config.toml
horizontal_flip = true
cutout = 0.25
questions_per_image = 4
encoder_drop_path = 0.1
encoder_kernel_size = 3
fusion = "cross_attention"
steps = 8100
Rows from block 2 of the fusion encoder of a small model that answers yes/no questions on an image's attributes, named by matrix and row number. Rows with one number belong to one neuron. Each number is 128 + 32 x the weight over its row's rms, rounded and kept within 0 to 255. All counts start at 0.
After each neuron's rows are labels from the 100 texts, of 14976, where the neuron reaches its highest value: "tokens" is the input token at the peak. Only what is clearly more common there than usual is listed. The data: photos of plants, animals and fungi (iNaturalist).
# fc1: MLP up (fusion_encoder.blocks.2.mlp.fc1.weight, 1152x192), inputs 0-191
# fc2: MLP down (fusion_encoder.blocks.2.mlp.fc2.weight, 192x1152, transposed), outputs 0-191

fc1.517 [134 126  83 148 103 197 192 147 142 138 124 143 102  53 133 136  50 100  94 136 133  97 127 141 144 121 154 119 107 148 174  97  71 134 141 116 137  92 195  79 129 117 130 130  99 115 105 127 127 117 100 170 173 135 164 124 107  90 144 119 123 202 169 189 139 142  94 144 116 134 117  75 132 124 147 136 140 106 124 118 141 177 156 196 141 139  92  92 155 140 113 219 102 122  55 105 126  55 145 161 159  86 175 108 117 151 144 112  47 117 142 119 171  86 190 116 149  86 194 105 103 118 209 158 158  89 114 127 149  86  99 132 145 143 141 103  67 125 151 116 138 140 156 153 110  97 144  73 141 152 145  93 137 156 124 133 152  72 128 127 156 166 111 206 115 163 128 108 129 126 124 157 174 114  90 145 114  69 133 116 135  79 160 119 143 134 150  91 189 123  94 110]
fc2.517 [157 156 141 142 120 169 141  88 123 105 136 115 137 107 204 119 115 102 138  75 133 139 136 184 116 121 155 130 123 127 181 100  66  76  77 135 178 137 117  92 130 146 145  94 160 135 105 117  69 126 128 155 154  92 128 187 153  90 165 105 100 170 178 154 126 180  95 133 123 153 142  68 129 120 151 170 176 102 145 161 113 174 208 169 131 171 131 122 142 142  76 141  98  82 111 136 131 115 149 148 151 126 119 141  95 143 125 116 111 143 103 119  94  89 133 117  94 153 157 159 112 127 170  97 177  65 121 104 144  71 123  72 194  88 101 124  81 113 111  60 139 166 196 174  75  73 113 102 106 108 116  81 115 147 118  98 179 109 117 169 102 160 156 145 150 179  73  84 148 174 101 127 171 152 113 144  72 100 122 138  71 101 104 104 187 109 139 159 162 131 166  77]
tokens: "kingdom Plantae"; "class Magnoliopsida"; "phylum Tracheophyta"

fc1.158 [148 121  75 156 142 162 149  68 124 130 150 117 116  92 152 129 115  83 106  80 163 128 114 211 148 126 188 137 132 116 175 105  64  99  78 130 149 106 161  99 129 138 104  74 128 158 105 133  81 117 123 217 135  72 141 210 104 122 152 125 107 203 191 163 118 152  90 144 110 107 160  71 120 186 150 146 143 127  97 129 111 150 176 172 128 126 133  99 142 159 102 154  93  89 105 129 126  95 103 152 130 138 143 134 103 152 120 134 112 136 132 108 126 101 196 123 118 131 192 134  89 111 186 113 173  50 106 102 128  91 159  96 162 109 127 146  95 136 138 119 143 113 205 128 107 122 105  95 120 123 126 113 111 147 113 123 191 107 113 163 111 182 144 157 138 149 103 128 150 120 147 109 215 152 112 124  85 104 132 125 105  16 123 123 163  91 124 129 199 161 137 107]
fc2.158 [180 169 156  85 154 121  85  92 103 123 139 120 136 171 178 132 166  91 118 113 144 177 124 185 104 108 167 109 149 120 125  83  70  82  75 146 204 132  82 103 124 168 138  86 122 169 119 116  86 152 147 170 153  79  95 162 143 120 165  87 110 124 132 120 118 174  81 160 114 131 163 103 103 123 124 125 143 132 158 118 119 164 175 140  97 126 136 141  86 154  87  87  89  78 166 160 119 168 138 105 151 158  76 146  99 166  93 142 167 156 117 127 102 147 103 107  89 165 130 158 107 134 119 115 149 111 134  97 142  84 117  55 175 105 142 166  90 127 116  72  99 157 172 174  89  96 103 122 122 103  85  73 122 137 137 106 158 125 128 155  73 124 186  88 195 151 112  47 170 161 117 106 147 132 107 139  90 170 123 135  70  90  72 147 198 105 120 190 144 137 186 112]
tokens: "order Passeriformes"; "order Lepidoptera"; "order Coleoptera"; "order Odonata"

fc1.308 [149 137  78 149 133 173 178  99 126 130 140 125 117  75 154 109  85  81 100 103 164 117 118 184 138 119 163 121 127 125 185  98  59  96  86 139 146  96 163  97 141 133 118  98 142 147  97 133  96 120 120 195 152  97 149 201 106 102 150 115  99 216 199 173 121 155  91 126 127 100 147  73 121 157 152 144 149 120 109 129 113 171 178 184 128 129 115 114 147 139  88 192  95  90  76 123 134  68 102 149 125 110 147 117 115 132 129 132  71 137 148 106 143  90 192 112 126 118 194 133 110 117 192 119 185  54 106 107 134  96 137  95 166 114 150 136  88 138 131 102 147 125 205 143  88 113 117 105 129 132 128 103 122 157 111 128 201  90 115 149 105 177 145 178 136 149 105 112 137 139 145 131 199 141 104 130  90  92 128 120 121  36 133 121 158 108 137 128 219 151 133 102]
fc2.308 [182 151 160 116 144 116 109  85 126 123 137 104 131 143 184 125 146  83 111 101 160 160 118 192 112 101 176 125 136 118 146  81  70  72  72 136 194 129  95  90 123 159 133  87 141 170 108 111  76 144 129 182 156  81 112 182 148 111 176  92 101 140 150 129 122 169  75 155 115 112 148  86  96 131 139 138 159 130 141 114 102 158 190 152 113 135 134 126 108 159  76 108  87  62 145 151 124 148 126 115 142 148  93 140 104 175 104 132 149 150 113 131 100 118 113 107  96 158 142 150 107 139 125 119 162  97 122  91 134  77 127  63 190 104 126 163  91 138  99  70 115 168 192 169  86  84 103 106 130 103 102  77 124 142 131 102 183 129 125 159  72 148 185 114 188 162  85  60 169 161 114 111 161 153 100 142  82 146 131 136  68  83  89 127 202 103 127 178 157 135 182  93]
tokens: "order Passeriformes"; "class Mammalia"; "order Lepidoptera"

fc1.680 [165 163 151  99 158 108  95 120  73 121  98 160 199 143 142 103 189 102 156 153 139 184  87 159 140 153 159 143 164 107 113 133 117  76  99 142 169 137 109  84 177 171  90  87 143 138 116 128 120 173 172 131  75 111  99 132 146 156 108  91  87 105 144  83  97 128 142 127 184 163 127 112  89 141 134 147 148 174 133 146 151 141 145 137  89  82 150 114  81  95 116  86 160 103 159 171 122 152 109  93 126 132  87 163 133 125  75 166 173 115 112 108  63 155 111 111  95 169 112 154 187 120 123 103 140 109 122  94 103 139 123  92 149 109 147 144 156 135 123  77 142 114 141 135 105 153 117 132  85  91  79  66  95 144 104 113 142 173  99 183 113 116 183 111 157  82  91  68  51 208 119  71 138 124 155  96 124 143  68 135 109 140  82 150 161  64 103 176  84 131 201  90]
fc2.680 [128 184  95 165 208 126 114  93  99 106 155 110 147 151 149 109 167 128 111 156 154 182 167 174 106 135 135 146 212 135 150 125 104 101  73 147  95 142 124 134 150 212 159  97 125 189 105 105 163  92 100 143 127  79 134 151 155  98 130 123  76 130 153  96 120 146 125 104 150 138  90 112 148 133 151 158 164 117 137 149 157 113 181 146  44 145 154 177 115 131 126 113 129 107 142 193 147 137 131 152 178 111 116  73  94 159  60 212 142 157 152  68  99 108 128 105  87 135 126 149 145 111 156 106 143 106  76  91 132 136 111  52 191  98 162 163 102 103 147  98 155 166 169 140  90 115 160 124  99 161  31 125  97 104  90  76 159 111  62 143 175 132 138 108 121 161  83 120 115 159 138 124 134  87 115 123 117 120  84 154 127 135 101 115 123  78 138 164 138 108 142  92]
tokens: "class Mammalia"; "class Squamata"; "order Anura"; "order Rodentia"

fc1.99 [ 45  94 131 109 133 121 181 117 113  67 131 135 128  50  88 147  78 181 130  65 114 100 142 108 139 137 106 185 139 112 148 140 133 143 119 133 155 126 176 214 117 136 107 139 135 148 100 131  69 133 124 126 119 122 149 123 157 107  93 202 134 135 147 144 125 166 169 125 113 127 183 114 158 178 140 190 168 122 138 105 147  76 150 160 125 150 180 174 154 116 150 185 165 104  77 107 136  61 160 133 124 127 143 120 124 136 162 131  69 162 161 117 108 126 185 180  79 165 110 118 129 114 131  89 111  94 118 101 113 146 213 105 129 164 138 147 153 119 140 170 136 112 112  57 181 158 113 137  84 115 124 133 114  80 120 105 101 102 120 178 119 175 124 193 111 123 107 144 168 115 175 106  92  71  46  87  86  99 134 157 175 138 140 125  73  86 132 118 139 150 129 102]
fc2.99 [108 117 128 130  63 192 163 133 144 161 172 155 110  99 100 132  92 144 122 117 112  64 153 115 153 163 129 167  64 117 113 122 141 146 126 125  84 125 155 163 168  43 145 137 140 106  81 134 161 151 106 150 127 138 142  77 114 123  89 157  93 130 119 142 124 112 129 142 148 156  67 153 118 151 127 110 115  72 104 154 140 134 100 139 197 129 134  80 148 121 161 161 110 155  97  58 204  94 111 136 130 119 165  73 125  87 195  64  97 151 189 197 112  98 133 123 132 115 142  91 178  84 135 153 111 136 156 109 113 173 126 198  63 137 171 110 133 115 134 137 122 110 103 105 161  98 155 149 139 151 203 157 139 199 172 140  97 128 194 139 162 140 113 157  73 108 146 183 100 136 164 118 163  90 128  90 153  95 101 133 201 103 179 122  92 147 120  81 124 128 111 132]
tokens: "phylum Arthropoda"

fc1.113 [156 157  99 189  91 144 216 123  99  83 120 139 147  30 122 149  23 119 142 144 145  92 128 141 129  97 106  99 112 155 182 142 136 141 164 131 112 106 154 111 159 128 120 109 142 140  79 124 122 119  84 125 146 104 165 118 150 109 108 101 108 158 179 126 173 158 138 140 144 154 129  77 152 111 151 188 163 106 134 161 156 141 169 166 135 148 139 138 126 113 118 229 150 116  48  90 130  33  84 123 122 126 165  97  98 145 155 107  25 140 122 114 123  80 172 100  84 150 143 136 138 101 211 115 163  86 115 121 138 127 108 119 134 112 140 143  65 116 121 113 140 138 156 154  89 144 132 116  96 135 136 118 114  90 116  96 169 106 135 158 161 129 125 224  78 164 101 135 115 160 143 125 126  91  78 115 115  89 111 139 130 138 166 114 110  98 176 141 149 131 136  92]
fc2.113 [111  65 182 100 105 123 146 103 185  95 148  90  78 107 141 112 113 100  63  69 137 102  63 152 134 130 172 173  82 120 144 107 120  92  83 108 161 112 154 158  95  70  97 123 160 135 112 176 141 134 151 165 128 142 140 153 123 118 162 174 146 156 154 158  76 102  92  98 110  72 143 158 132 195 122 143 115 143  55 108  67 154 144 140 180 124 130  94 181 131 122 147  88 109 114  98 158 110 131 132  77 120 145 141 158 107 158  80 111 125 151 197 113 119 171 176 140 103 156 148 112 150 120  93 157  82 145  80  87 138 190 117 118 138 136 145 139 172  84 148 115  85 159  60 155 131  81 139 160 120 180 135 164 167 167 153 145 127 174 151  81 152 137 147 120  98 117 131 183  90 146 138 144 183 118  96  94 105 199 104 163  82 149 100 112 138 131  96 145 201  93 123]
tokens: "kingdom Plantae"; "class Magnoliopsida"; "phylum Tracheophyta"

fc1.332 [154 132 132 182 153 143 121  85 127 114 152 130 120 125 139 129 150  63 128 104 156 151 122 175  99 105 161 110 148 121 168  79  82 117  95 111  97 105 124 113  92 159 118  99 124 145  80  89 105 119  96 227 188  88 122 228 124 124 159 110  91 180 191 134 149 142  81 149 117  92 122  46 122 146 150 149 159 121 129 125 101 132 192 172 111 115 126 154 138 168 115 122  91  89 130 140 136 139  97 143 126 139 117 103 135 115 105 146 137 144 127 106 114  82 145 126  99 128 218 136  79 158 169 129 188  73 107 115 130  91 149  91 150  98 100 146  85 144 115  97 139 137 220 147  86 135 104 140 132 127 106 141 146 107 112 118 246  84 109 147 127 168 146 130 125 134 102 133 168 137 116 114 188 159 117 139  99 111 131 117  93  29 110 125 165 107 144 147 203 130 138  96]
fc2.332 [165 138 157  99 190 103  95  98 127 139 108 144 129 170 152 139 175 102 138 134 188 187 100 184 137 116 175 134 184  95  94  92  79 104  81 145 189 146  88 101 107 183 138  96 108 174 164 115 135 151 161 186 126  90  92 191 132 145 177 111 144 118 103 124  97 133  89 156 117 130 148 130 104 147 134 116 111 190 132  68 105 133 166 114  75 107 147 124  94 168 102  94  92  83 161 179  81 159 129 108 126 164  78 183 108 114  87 188 161 111 114 101 113 170  92 129  96 137 123 162 101 146  87 120 156 120 114 112 146  89 131  55 200 107 113 138 121 137 117 133 115 115 187 134 127 134 127 185 144  77  68 110 127 108 126 111 174 142  92 140  99 133 167  87 188 113 129  95 142 104  87 119 129 170 125 160 102 165 132 127  78  78  77 158 184  96  94 166 146 109 156 161]
tokens: "order Passeriformes"; "order Columbiformes"; "order Piciformes"; "order Pelecaniformes"

fc1.116 [136 127  81 145 111 194 195 134 142 133 129 147  98  37 129 125  42  99  93 124 134  92 124 145 139 120 153 118 115 139 178  98  72 129 131 122 140  88 187  87 135 122 120 125 105 124  97 128 118 110  99 168 163 126 164 130 106  88 148 117 120 200 175 184 135 147  92 142 115 126 130  83 129 137 150 140 147 106 125 134 133 175 158 194 138 136 103 101 153 133 109 224 100 111  49 107 130  44 129 158 154  89 174 108 116 151 150 119  43 129 143 117 172  87 190 113 148  93 197 116 108 115 212 146 165  79 110 122 143  95 107 128 155 140 145 122  70 133 146 119 145 136 167 152 103 108 136  89 142 145 141  95 139 145 114 130 166  76 121 128 141 168 114 216 115 164 118 107 122 133 129 150 171 123  92 142 107  76 137 121 140  79 156 119 141 134 151 101 198 140 103 105]
fc2.116 [164 149 144 134 133 157 137  92 129 112 130 123 129 114 208 124 120  93 118  82 145 147 125 184 119 110 161 128 127 129 171  93  68  70  79 124 181 129 113  90 121 150 137  95 153 144 108 112  74 140 135 166 157  89 125 187 149  93 178  97  95 162 176 150 122 178  85 138 121 132 149  76 110 126 161 164 175 109 145 136 102 183 207 169 126 153 134 115 134 152  78 139  83  63 116 140 128 117 135 131 141 143 113 143 104 158 118 125 119 143 117 127  93  95 130 117  95 154 152 159 107 135 151 109 176  70 112 102 143  73 122  65 195  95 111 136  76 134  96  62 132 157 198 170  78  82 116 116 122 112 110  79 127 138 119 104 184 119 119 162  89 161 167 143 156 175  68  79 153 170 104 124 174 158 100 137  69 107 127 142  77  93 103 109 200 108 139 165 161 132 172  80]
tokens: "kingdom Plantae"; "class Magnoliopsida"; "class Mammalia"; "phylum Tracheophyta"