config = dict(
    encoder_arch='resnet_bottleneck',
    model="model that answers yes/no questions on an image's attributes",
    dataset='photos of plants, animals and fungi (iNaturalist)',
    train_examples=155796,
    image_size=24,
    crop_scale_min=1,
    horizontal_flip=True,
    cutout=0.25,
    questions_per_image=4,
    encoder_norm='batchnorm',
    encoder_activation='gelu',
    encoder_padding_mode='replicate',
    encoder_drop_path=0.1,
    encoder_depths=[2, 3, 3],
    encoder_kernel_size=3,
    encoder_stem='single',
    encoder_avg_pool_shortcut=True,
    encoder_widths=[128, 256, 512],
    fusion='cross_attention',
    fusion_encoder_width=192,
    fusion_encoder_layers=6,
    fusion_encoder_norm='layernorm',
    fusion_encoder_norm_position='pre',
    fusion_encoder_activation='gelu',
    fusion_encoder_mlp_ratio=6,
    fusion_encoder_head_dim=16,
    fusion_encoder_fused_qkv=False,
    fusion_encoder_bias='none',
    fusion_encoder_qk_norm=False,
    fusion_encoder_parallel_block=False,
    fusion_encoder_inner_norm=False,
    fusion_encoder_positions='rope',
    fusion_encoder_cross_attention_every=1,
    init='trunc_normal_002',
    residual_init='none',
    optimizer='cautious_adamw',
    learning_rate=0.0013,
    beta1=0.9,
    beta2=0.95,
    eps=1e-10,
    max_grad_norm=1.0,
    max_steps=8100,
    batch_size=64,
    epochs=3.3,
    lr_schedule='wsd',
    decay_fraction=0.3,
    final_lr_fraction=0.1,
    warmup_steps=400,
    weight_decay=0.3,
)
Rows from block 5 of the image encoder of a small model that answers yes/no questions on an image's attributes, named by matrix and row number. Rows with one number belong to one channel. Each number is 500 + 50 x the weight over its row's rms, rounded and kept within 0 to 999. All counts start at 0. Numbers have three digits each.
After each channel's rows are labels from the 100 images, of 14976, where the channel reaches its highest value: "strongest on" is what is common among them. Only what is clearly more common there than usual is listed. The data: photos of plants, animals and fungi (iNaturalist). In brackets: how many of the 100, against the usual share in percent.
# convs1: 3x3 conv, stride 2 (encoder.blocks.5.convs.1.weight, 128x128x3x3, each kernel summed), inputs 0-127
# convs2: expand pointwise conv (encoder.blocks.5.convs.2.weight, 512x128x1x1, transposed), outputs 0-102

convs1.50:480462462436478483474471438483437475449477476433482462457458476464429439433430450434445440453446447429481434485432434458455498431429472470436460442448452476433468425472531469432485436462482461432482433445445448474454429450465434459477472431434476430449441435481482426430451486464433440474441433440442441462430433471469431443478431488438448439441474477445481453462430453478425427520475
convs2.50:517396492515505458478530430487502518473416468451541452468488497429502561561495456509576508510534549441414555447491525410519483434469536505418491489519518508397522468446474486531480474441514404485432398432518475509528566491521515579464440372394432556382473512406459486493539527535637577458472489529536489459533
strongest on: phylum Arthropoda (74 vs 30.9); class Insecta (73 vs 29.2); order Lepidoptera (31 vs 13.7)

convs1.22:439545544510400606389392514422521450436583431524432444566537444520507522508512539510530522539526528514607525439511522529521480521511575437510398531513521465523441510437525394510459517536580543516454508527525531436521517529546507525448442522504596518364523524427385509517534569517510518413529509527514512532521518438413520485455511563525566518520416432492589520575503535452505513474428
convs2.22:502449508431453548465474386484480455494487522501495508545492468433480471494509526395435519461483564522502462407378458479458501478490453486502477397511478467444471494488474484490495482459467435598429522429467438518540430479477426547466414536523408509535418405472486483523549423506524520490429448551489438375468
strongest on: class Insecta (72 vs 29.2); phylum Arthropoda (72 vs 30.9); order Lepidoptera (35 vs 13.7)

convs1.78:436549554549420579415422549420543491460505446551432474530552486541546552546550554543551551551550550550581552434546549550548497550546509477544438552551551474554473548475549436551477551547569552550494543551546549495547553554550543547490480546543575547418550550434415548549550566547548546427553548550547543551552546465453549530480545519551559551549432440531574548516541550494545544509449
convs2.78:482443520415402524528446429508494450496512545553464517567472482442446481470460534440429530469477546569534437455422413476454493471524440457534510448515446468505472503497433451471491482450369492551449520467463440508558453468422412574418449500578481510540406419472459472547505465502508485528438480519476471392469
strongest on: class Insecta (67 vs 29.2); phylum Arthropoda (67 vs 30.9)

convs1.43:415536539517406599403408518396513439421474425521399424485534431534511516519513526510529522528518526516602518399511517525523445514516467427516425525532528423517426513433517425517427520536583537516442514522518523458526514523534512525438430509508589513413520515396403513517519587546517519408523512514518518539516515418419513518433509484518550515519419416523597525474513526443513513456424
convs2.43:516421550489533475522449439473502484535455535627413518548524516410440453484522539468496457439469522541479447498479428409484469435518503485539547473507475426464545438450469503438521497467488408492509466542489489594557572499486438537443523537485446524512455491512483515431492487450596544526458553573512519423482
strongest on: phylum Arthropoda (71 vs 30.9); class Insecta (70 vs 29.2)

convs1.84:471567558554450589447464553449527530540562510563442536483556525545540557540555570541553565569563564549560568451544565557555526558542537526549518561539547544552526556514490506543529554564572554557535537557559560521552551567567535556537524551535562554508558564436444544552565556567552551460560546563556551548570556548537559501533552520565588557556483505502554549553543554539539542510524
convs2.84:407461503353468517544451435505479440485531533525483563566390440474491470485435569403431582465445557559521467477403469483472517495568475415497493454505437420545480506500409470456493456446401477564454524462475436551549456387425446550437418512536497493503439409489470491547495469490505516589436423518396448449476
strongest on: class Insecta (65 vs 29.2); phylum Arthropoda (65 vs 30.9)

convs1.105:478455456434477479473474439474434482466473475435472476479455487457428439437428446436447441448445443433482433475434436450450498433431470483437474439446449480430482429479526475431483439456480459434495433443443443483450431445460432449486486429434475434470441435470476427430445482452432437475439429441439440461433435478476429450484432478438441434440475481444483451466431451487430423517479
convs2.105:524399471523510454495555443516528523486425509457547432449487490432509556565478447524577510531534516457416572457494525423527489450452523497419518507513540525390530434441521498531473466445532410467437401435509482508549567485523525590466436377403458525374480522403458493491549531547605593462477478478540480486514
strongest on: class Insecta (68 vs 29.2); phylum Arthropoda (68 vs 30.9); order Lepidoptera (32 vs 13.7)

convs1.104:489451450436485483483474440483435468455490475438487462496447471447432439438432443437442441443444442436485439483436436446447480439433489469438466440442446468437467435465514468435475437450483447436473433442441443469446434446450431447471469437435480438462440442488483431434445489448436439479438434439440441450438437465463438447471436492441441439440477483439484448483433444468433430502473
convs2.104:502437544510482462498531436491555560488406471459552436481480479456499565593465440509586479517551550484409571466499551410555466481445545469398506498481532536379519416434524505531534454457534426462438408448518476498504546493518509586463448379407464520363484527430450501492567532564621616475464464507527493498534
strongest on: class Insecta (65 vs 29.2); phylum Arthropoda (65 vs 30.9)

convs1.86:491448451436487479486483436488433475458488482436491467490446477451434440436433444435438441444443443435482440491434437445444489438432489474435470441439444476434470432469519474435479438450480448434483432441441444474445437444451434444477475436433477436465440440489489431433445484448434440484439435439439438451437437472471437444479435493437439440437481482434482446479434443476432432507481
convs2.86:499427524512495469498531434502549542488406478457556431479477484453485564591466443503586484518542550478411578461500552404552473479451550472404501500481540543381522415438518500533522460454529421473435407452516484505502547493523509585463445380409470522363486528426451503488567534550616619471464471504526494497535
strongest on: class Insecta (65 vs 29.2); phylum Arthropoda (65 vs 30.9)

convs1.49:475562555556460589465485557469541541541548514558459551487551536540544560546555566543553559565557560546562569474544559557554545563544537544550525560541546551557539554531504514551550560560571551556548539562554557513551557567561541555544541553540565555518562564460467550557566558555547556480560553566556549541565558548543561511545551523561580558555493504512565556549544557548546546526529
convs2.49:389465520396469519529475439510479441480530531523482569568375439472505470491443548408429576461454564550518482479408473488469522506567476401488486472508428414541492514492390477452516459452386479536468529439486439549548444376429442551451431519518493491495448404497472494540503465489525515604442401532394461469483
strongest on: class Insecta (69 vs 29.2); phylum Arthropoda (69 vs 30.9)

convs1.110:485568567547468593470497549470522556565542526553460568475563552552531550544543563532553560566554562545560559473538556555549545551534515560543542556549553570541563547542516540542562552557565564551562531558553556528551545557570532553563558539528559546545554556458467535543558556572539550486557541556549543560559542577570546517565539506560591547549510508515565552540534558565534529523539
convs2.110:406473504415458500530474454516459481482529521534462566563395454497495451475437567410431576460438581574534466477396461496472517490575473442509518477505405401549501484495395488421519457447427480493472523460478444574537478390407434493453479521538503480515461404510477510521491457472496490565475414507398463475470
strongest on: class Insecta (65 vs 29.2); phylum Arthropoda (65 vs 30.9)

convs1.94:421506512532416497414411530417550450418444417535422430407519435517544535535541519541530527521531531537511533415543528528528449538543431426535415530534520413535444537423518396533421530516526515538460542531533528464523540533505537526454433537540523537386532528412419539540531514518535532415532535532534531517536538419406537525420537446533506532528417430534509527431538525456540542488413
convs2.94:418459429479433500564396488564481489482527511478550509493434401486406538482409448487461546517457535440516461444519445478454539464526429405434438529578450461491378591577483411471570554509492513493521570484403403475546436428486465572439446517574522430519433529446473334578481403524529457511477493530459415511475
strongest on: class Insecta (66 vs 29.2); phylum Arthropoda (66 vs 30.9)

convs1.80:498577565549480600484502550473527546567551537557463560483554543545530558543546570530549558565556561541567559480533556559555533555531522551540544557539550568547552547545505538540558558567569559546548528563557557524553549565571530559554546538525568547550556559466480538545564559564543549493557542560553545553560547573568552508561541524557586549551515527509573556549532557557533533517550
convs2.80:394482517398462502527494458515467471482537528527462576551392441498507463482422559411444586461448587571535483482381464488469526486582483415506503480501400405550499490498376494448534462442405480505483546447474436577521472387408439505449470512522513485503453388513477514535485456473507501551456389512388464481484
strongest on: class Insecta (67 vs 29.2); phylum Arthropoda (67 vs 30.9)

convs1.13:444560557549438622430437549433536512493536466551430502510546493539541550545552557539545550558552554548608555430543554551548506554542519495546475550540542498550499548493511460548494553554604553551515538548550554492548552552562537550511495548535608548478549555427437542550555595556547548434550549554547549546553550495486554521496550526552582552550452487519607550539540548519542542501477
convs2.13:417452506392464517529442448512484450489517534518472571595392442466487474483452539418425600464453567553508480457433456477471512508559469399486490489528407430536482497482392467466515461451393482554465509433490432533542442394444430556430391513506495491499447391475462480550496460502521515557424386533414457443475
strongest on: class Insecta (67 vs 29.2); phylum Arthropoda (67 vs 30.9)

convs1.42:420499496502434504416392499423496426377449396506432405484497422494502499506502497502501499502497505503502500426501503495500453503505441415496364500501500416502417503406567360507408501493546501505450503498499498409499503499501502495440415498502515501345502497434425502502494539519500502408500501494503498495502499399387497493422500462504536497497400430500499496423508501441502505478387
convs2.42:458478497466389516496500487543471479467531560470494539519443383466459464459455441518489544496461509479519453423446421415463489427523424411509443472556452506477405603578533398515509529489469534503475569471408408474571401416427461563374484504576515468538378427397408403587537415501506459457417507565455460429476
strongest on: class Insecta (64 vs 29.2); phylum Arthropoda (64 vs 30.9)

convs1.63:419550552527403604405422530385518454443467446532375442471549453549522527529522542520541536545532542524595527394522530541536452524525451449526449535542539454524447520447516451525452532541590555529442521535532538470540524534551520536450446520517591526446534529372411523523536588548526530414536521530529525551528527457452526532452524481535559527532443437537593539451522543450521518455447
convs2.63:533427533490529496501466473477482472548475521630450521544526528379449452488507536474504488426470510514485437528500453457465477407549483505584557460495499469482539450461455492445483499459492420517500471533509517566562541512510422504465532547509438517562461500537496507456489518456593569553479559620527539441490
strongest on: phylum Arthropoda (68 vs 30.9); class Insecta (66 vs 29.2)

convs1.93:474453452437476478472471441478439467451480468438474458476451468452432439441437444438445440449445446438478440478438440450449477439432475463440459440439445464436461436463510461436470441453475453437474435445445448470452436447455433449468463436436474437455443442476475431433448481452436442472439434443440440451441440461460438442467437484444440440442471474440481446469432450469434429497470
convs2.93:515430531508485468486528430480529553484410475466552436486490485446514564585482447512576477517551547466397571462492544413546466456453542480406507498496523524381512429429502502536514460446523419462439405435516479508508562498522517576458452386412446546361486525417459490494548525549633607467456464511542487486528
strongest on: class Insecta (76 vs 29.2); phylum Arthropoda (76 vs 30.9)

convs1.62:421476471460414539411412463417455465427445415459419448457471442463451464462457466455463462467465465455534460421458461464464455462452450436460419462460465434459440451449518409458435462468529469457477456461459464470468460466476458465467450460452531457413463462416410451457466541481459465416462454461460458473461460428422455451434456444462484461460415419455530468437454466473456454481420
convs2.62:520412557510522475463515420441466483486453453539508476517514570439498481540511505456530469504529559469407548433510502429533457417526483493440501458527450448426532437447469540497510481496497374503472443428547500514502560499516510565521471425424380547404535512419469486488576507530681585486513502578540523426540
strongest on: phylum Arthropoda (70 vs 30.9); class Insecta (69 vs 29.2); order Lepidoptera (31 vs 13.7)

convs1.64:417542542529403590402418533391526453430492439533389438509541447547527533531525536529542532539532539530596530396528531536534457528529481442529440533542537439533444525442521438531442533539578543533457530535531538473535529533547531534453445526529588529432535529386408524528534581547530534412536527533532527546529533438435526534448525507535552531532429432541593535480527539455530525467435
convs2.64:514410531493532480509452484486484472541443499634426524522518522421432462492508538475487470447483495540483431521499437459472501413531468486563552481529485471463535431451447495430465502491485415538495469529502499568567549506513418516465527551486463516525450488520492513444510503461594560542482537599510548419476
strongest on: phylum Arthropoda (64 vs 30.9); class Insecta (62 vs 29.2)

convs1.76:476545548559468553466479559450568525513463492557449515499552506556566556561561550564557553554554552561561553455566554554555503560567463504562510556561559495562514558516524496563496559544590552563524567556553555522554563555545567555530518563564554559530556555455473562565554578517560558472555563555557555558556561504504558568497561497556499561557486496570566558466564553530563568511495
convs2.76:455478426523543319556463562494447492382503393523481574476489474508463568449505497505461535550500500479573474496511488507475594454527453470494425529503518492512549540554452485450595542551518541416562502478471487494545502502481454495528509536499572395489493479484518537508417447478501463479550493545481470527396
strongest on: phylum Arthropoda (65 vs 30.9); class Insecta (61 vs 29.2)

convs1.47:447549555551422583420425553428544499467513460555432480539552487542548553549554555546553553555549553551579553441547554547550510553551515482549444552549551485557485549476537442552486551547575553555499546552543553504547551553549547548494484548545577550427553551433416549554552577542551551437552549550553543554556552471468552530488543529553568553549435445533573549519545550501549551514465
convs2.47:469447507396410523522448426511498453494507549547464523572459474456457477471460538427436528474462548561518441461426418471454493470527447449528507450512441446519472506509448456466497471451366499558445510467469442519546454460432429536416443503571478508544418409476465474550495463494511496556416483521463468370467
strongest on: class Insecta (67 vs 29.2); phylum Arthropoda (67 vs 30.9)

convs1.71:417525527505404582391392511403496444422565416516417434613518433511502511503506524498514516524510517503584517416499513514504438509501561432500400517512510437511438505429529388503439510519573522509448498513510514456506506517519494509447436498492571508376515510408392501505516561513502507393521502514507502519515505429407508482437501564514548509508402426489574506577497514444497502437414
convs2.71:500449505434446564475433394490490438489457520512495511549488482439493458508494521386451510472501566552484458433377473477457503471470468476492470392504476469445456491491515485485488476463456451581425531426487441518539430475468413564477398542534401519522411410463509491543536429514527523501439470545483441409453
strongest on: class Insecta (72 vs 29.2); phylum Arthropoda (72 vs 30.9); order Lepidoptera (35 vs 13.7)

convs1.116:422553558532402597407430536388530462453463453539376455462551464550530533534528543528543537549536543533590532396531535544543464530532445460531454540547544462532458528461510458532462537549587554535462529542538540477545530539552531542460462530529585530455539535373411527531538585558533537421541529535537532558532534458461530538465528476540563534536448437542591542446532543459530525468454
convs2.116:532415534491524488504469482480485467552473513625452534525530525388442454490508541478500486439475500523488438528497451458464476398548480507577560462505503471478538452457449498436478500467499421520493473531504517565563545517513411502471534550497449518560461492529487505456490517459588565549477561634521536444482
strongest on: phylum Arthropoda (66 vs 30.9); class Insecta (64 vs 29.2)

convs1.12:476452451436476482474471441477435477458478472438478469477451479451429440438432444435443441448446444433482438478434439447448489436431477474436463441443448473434470434473524468434476440450485446436486434445443446478450432447453431447479476437435479437466441441479475430432449488449433440474442432442440441453438437468466436440473436482441440438441471472439482450465431447479428430508472
convs2.12:522420522517500463495531433497532538486406490451551433472490491440508566574473449500583492527542539467408571446486535414542482451452538485400511500497539531386525421441504499531504467457523412474439404439518478508524555491530522581458437375400449532363483519415461501484553535541624607462474474503539492481538
strongest on: class Insecta (67 vs 29.2); phylum Arthropoda (67 vs 30.9)

convs1.70:409501506501429481404380507413502457385435397504426426450507443507506502506505503504504506503505506511485501410503505509507463503503435431503364498507505417501426506433621363502418503503514504503475510503502504415502499502502504503467435502507497498340506505427412505505505510508506505401501502504502509502505502400384506499429505457502525502504394421504485507403507503468504509486392
convs2.70:461481491492390519499497485527466482462526574481491534540437421437439453453465433494527529494456488467531465377422427414456486427524408445504448475554448515481423630584542414529493532494448523491484554487441409468559390404429456566420498493600525472569435401407363415564539440490530470443441515587440465424474
strongest on: class Insecta (67 vs 29.2); phylum Arthropoda (67 vs 30.9); order Lepidoptera (33 vs 13.7)

convs1.69:490453456437483491481474439483435473450490473435485460484453478458426438435429447433445442446446441433487437486436433450451493434428487472439465441444452471432466432467532469433476439454492453435482429445445446476450433448458430452472472436432489434455442441486480428430450495450433440480440433443440440458435439468465436444476433495437438438439474481438493450476431448473428425516474
convs2.69:511415520513510464491528432499526531476406483451551442473485493436510570570480451499582498522540554466406572452494536403545479460456534486400496499506531526393533433435512489533509460449523407475434405439514478512529558486528511589467440370407446532370489517409453497495544526543629605462476474511537493483533
strongest on: phylum Arthropoda (75 vs 30.9); class Insecta (74 vs 29.2); order Lepidoptera (32 vs 13.7)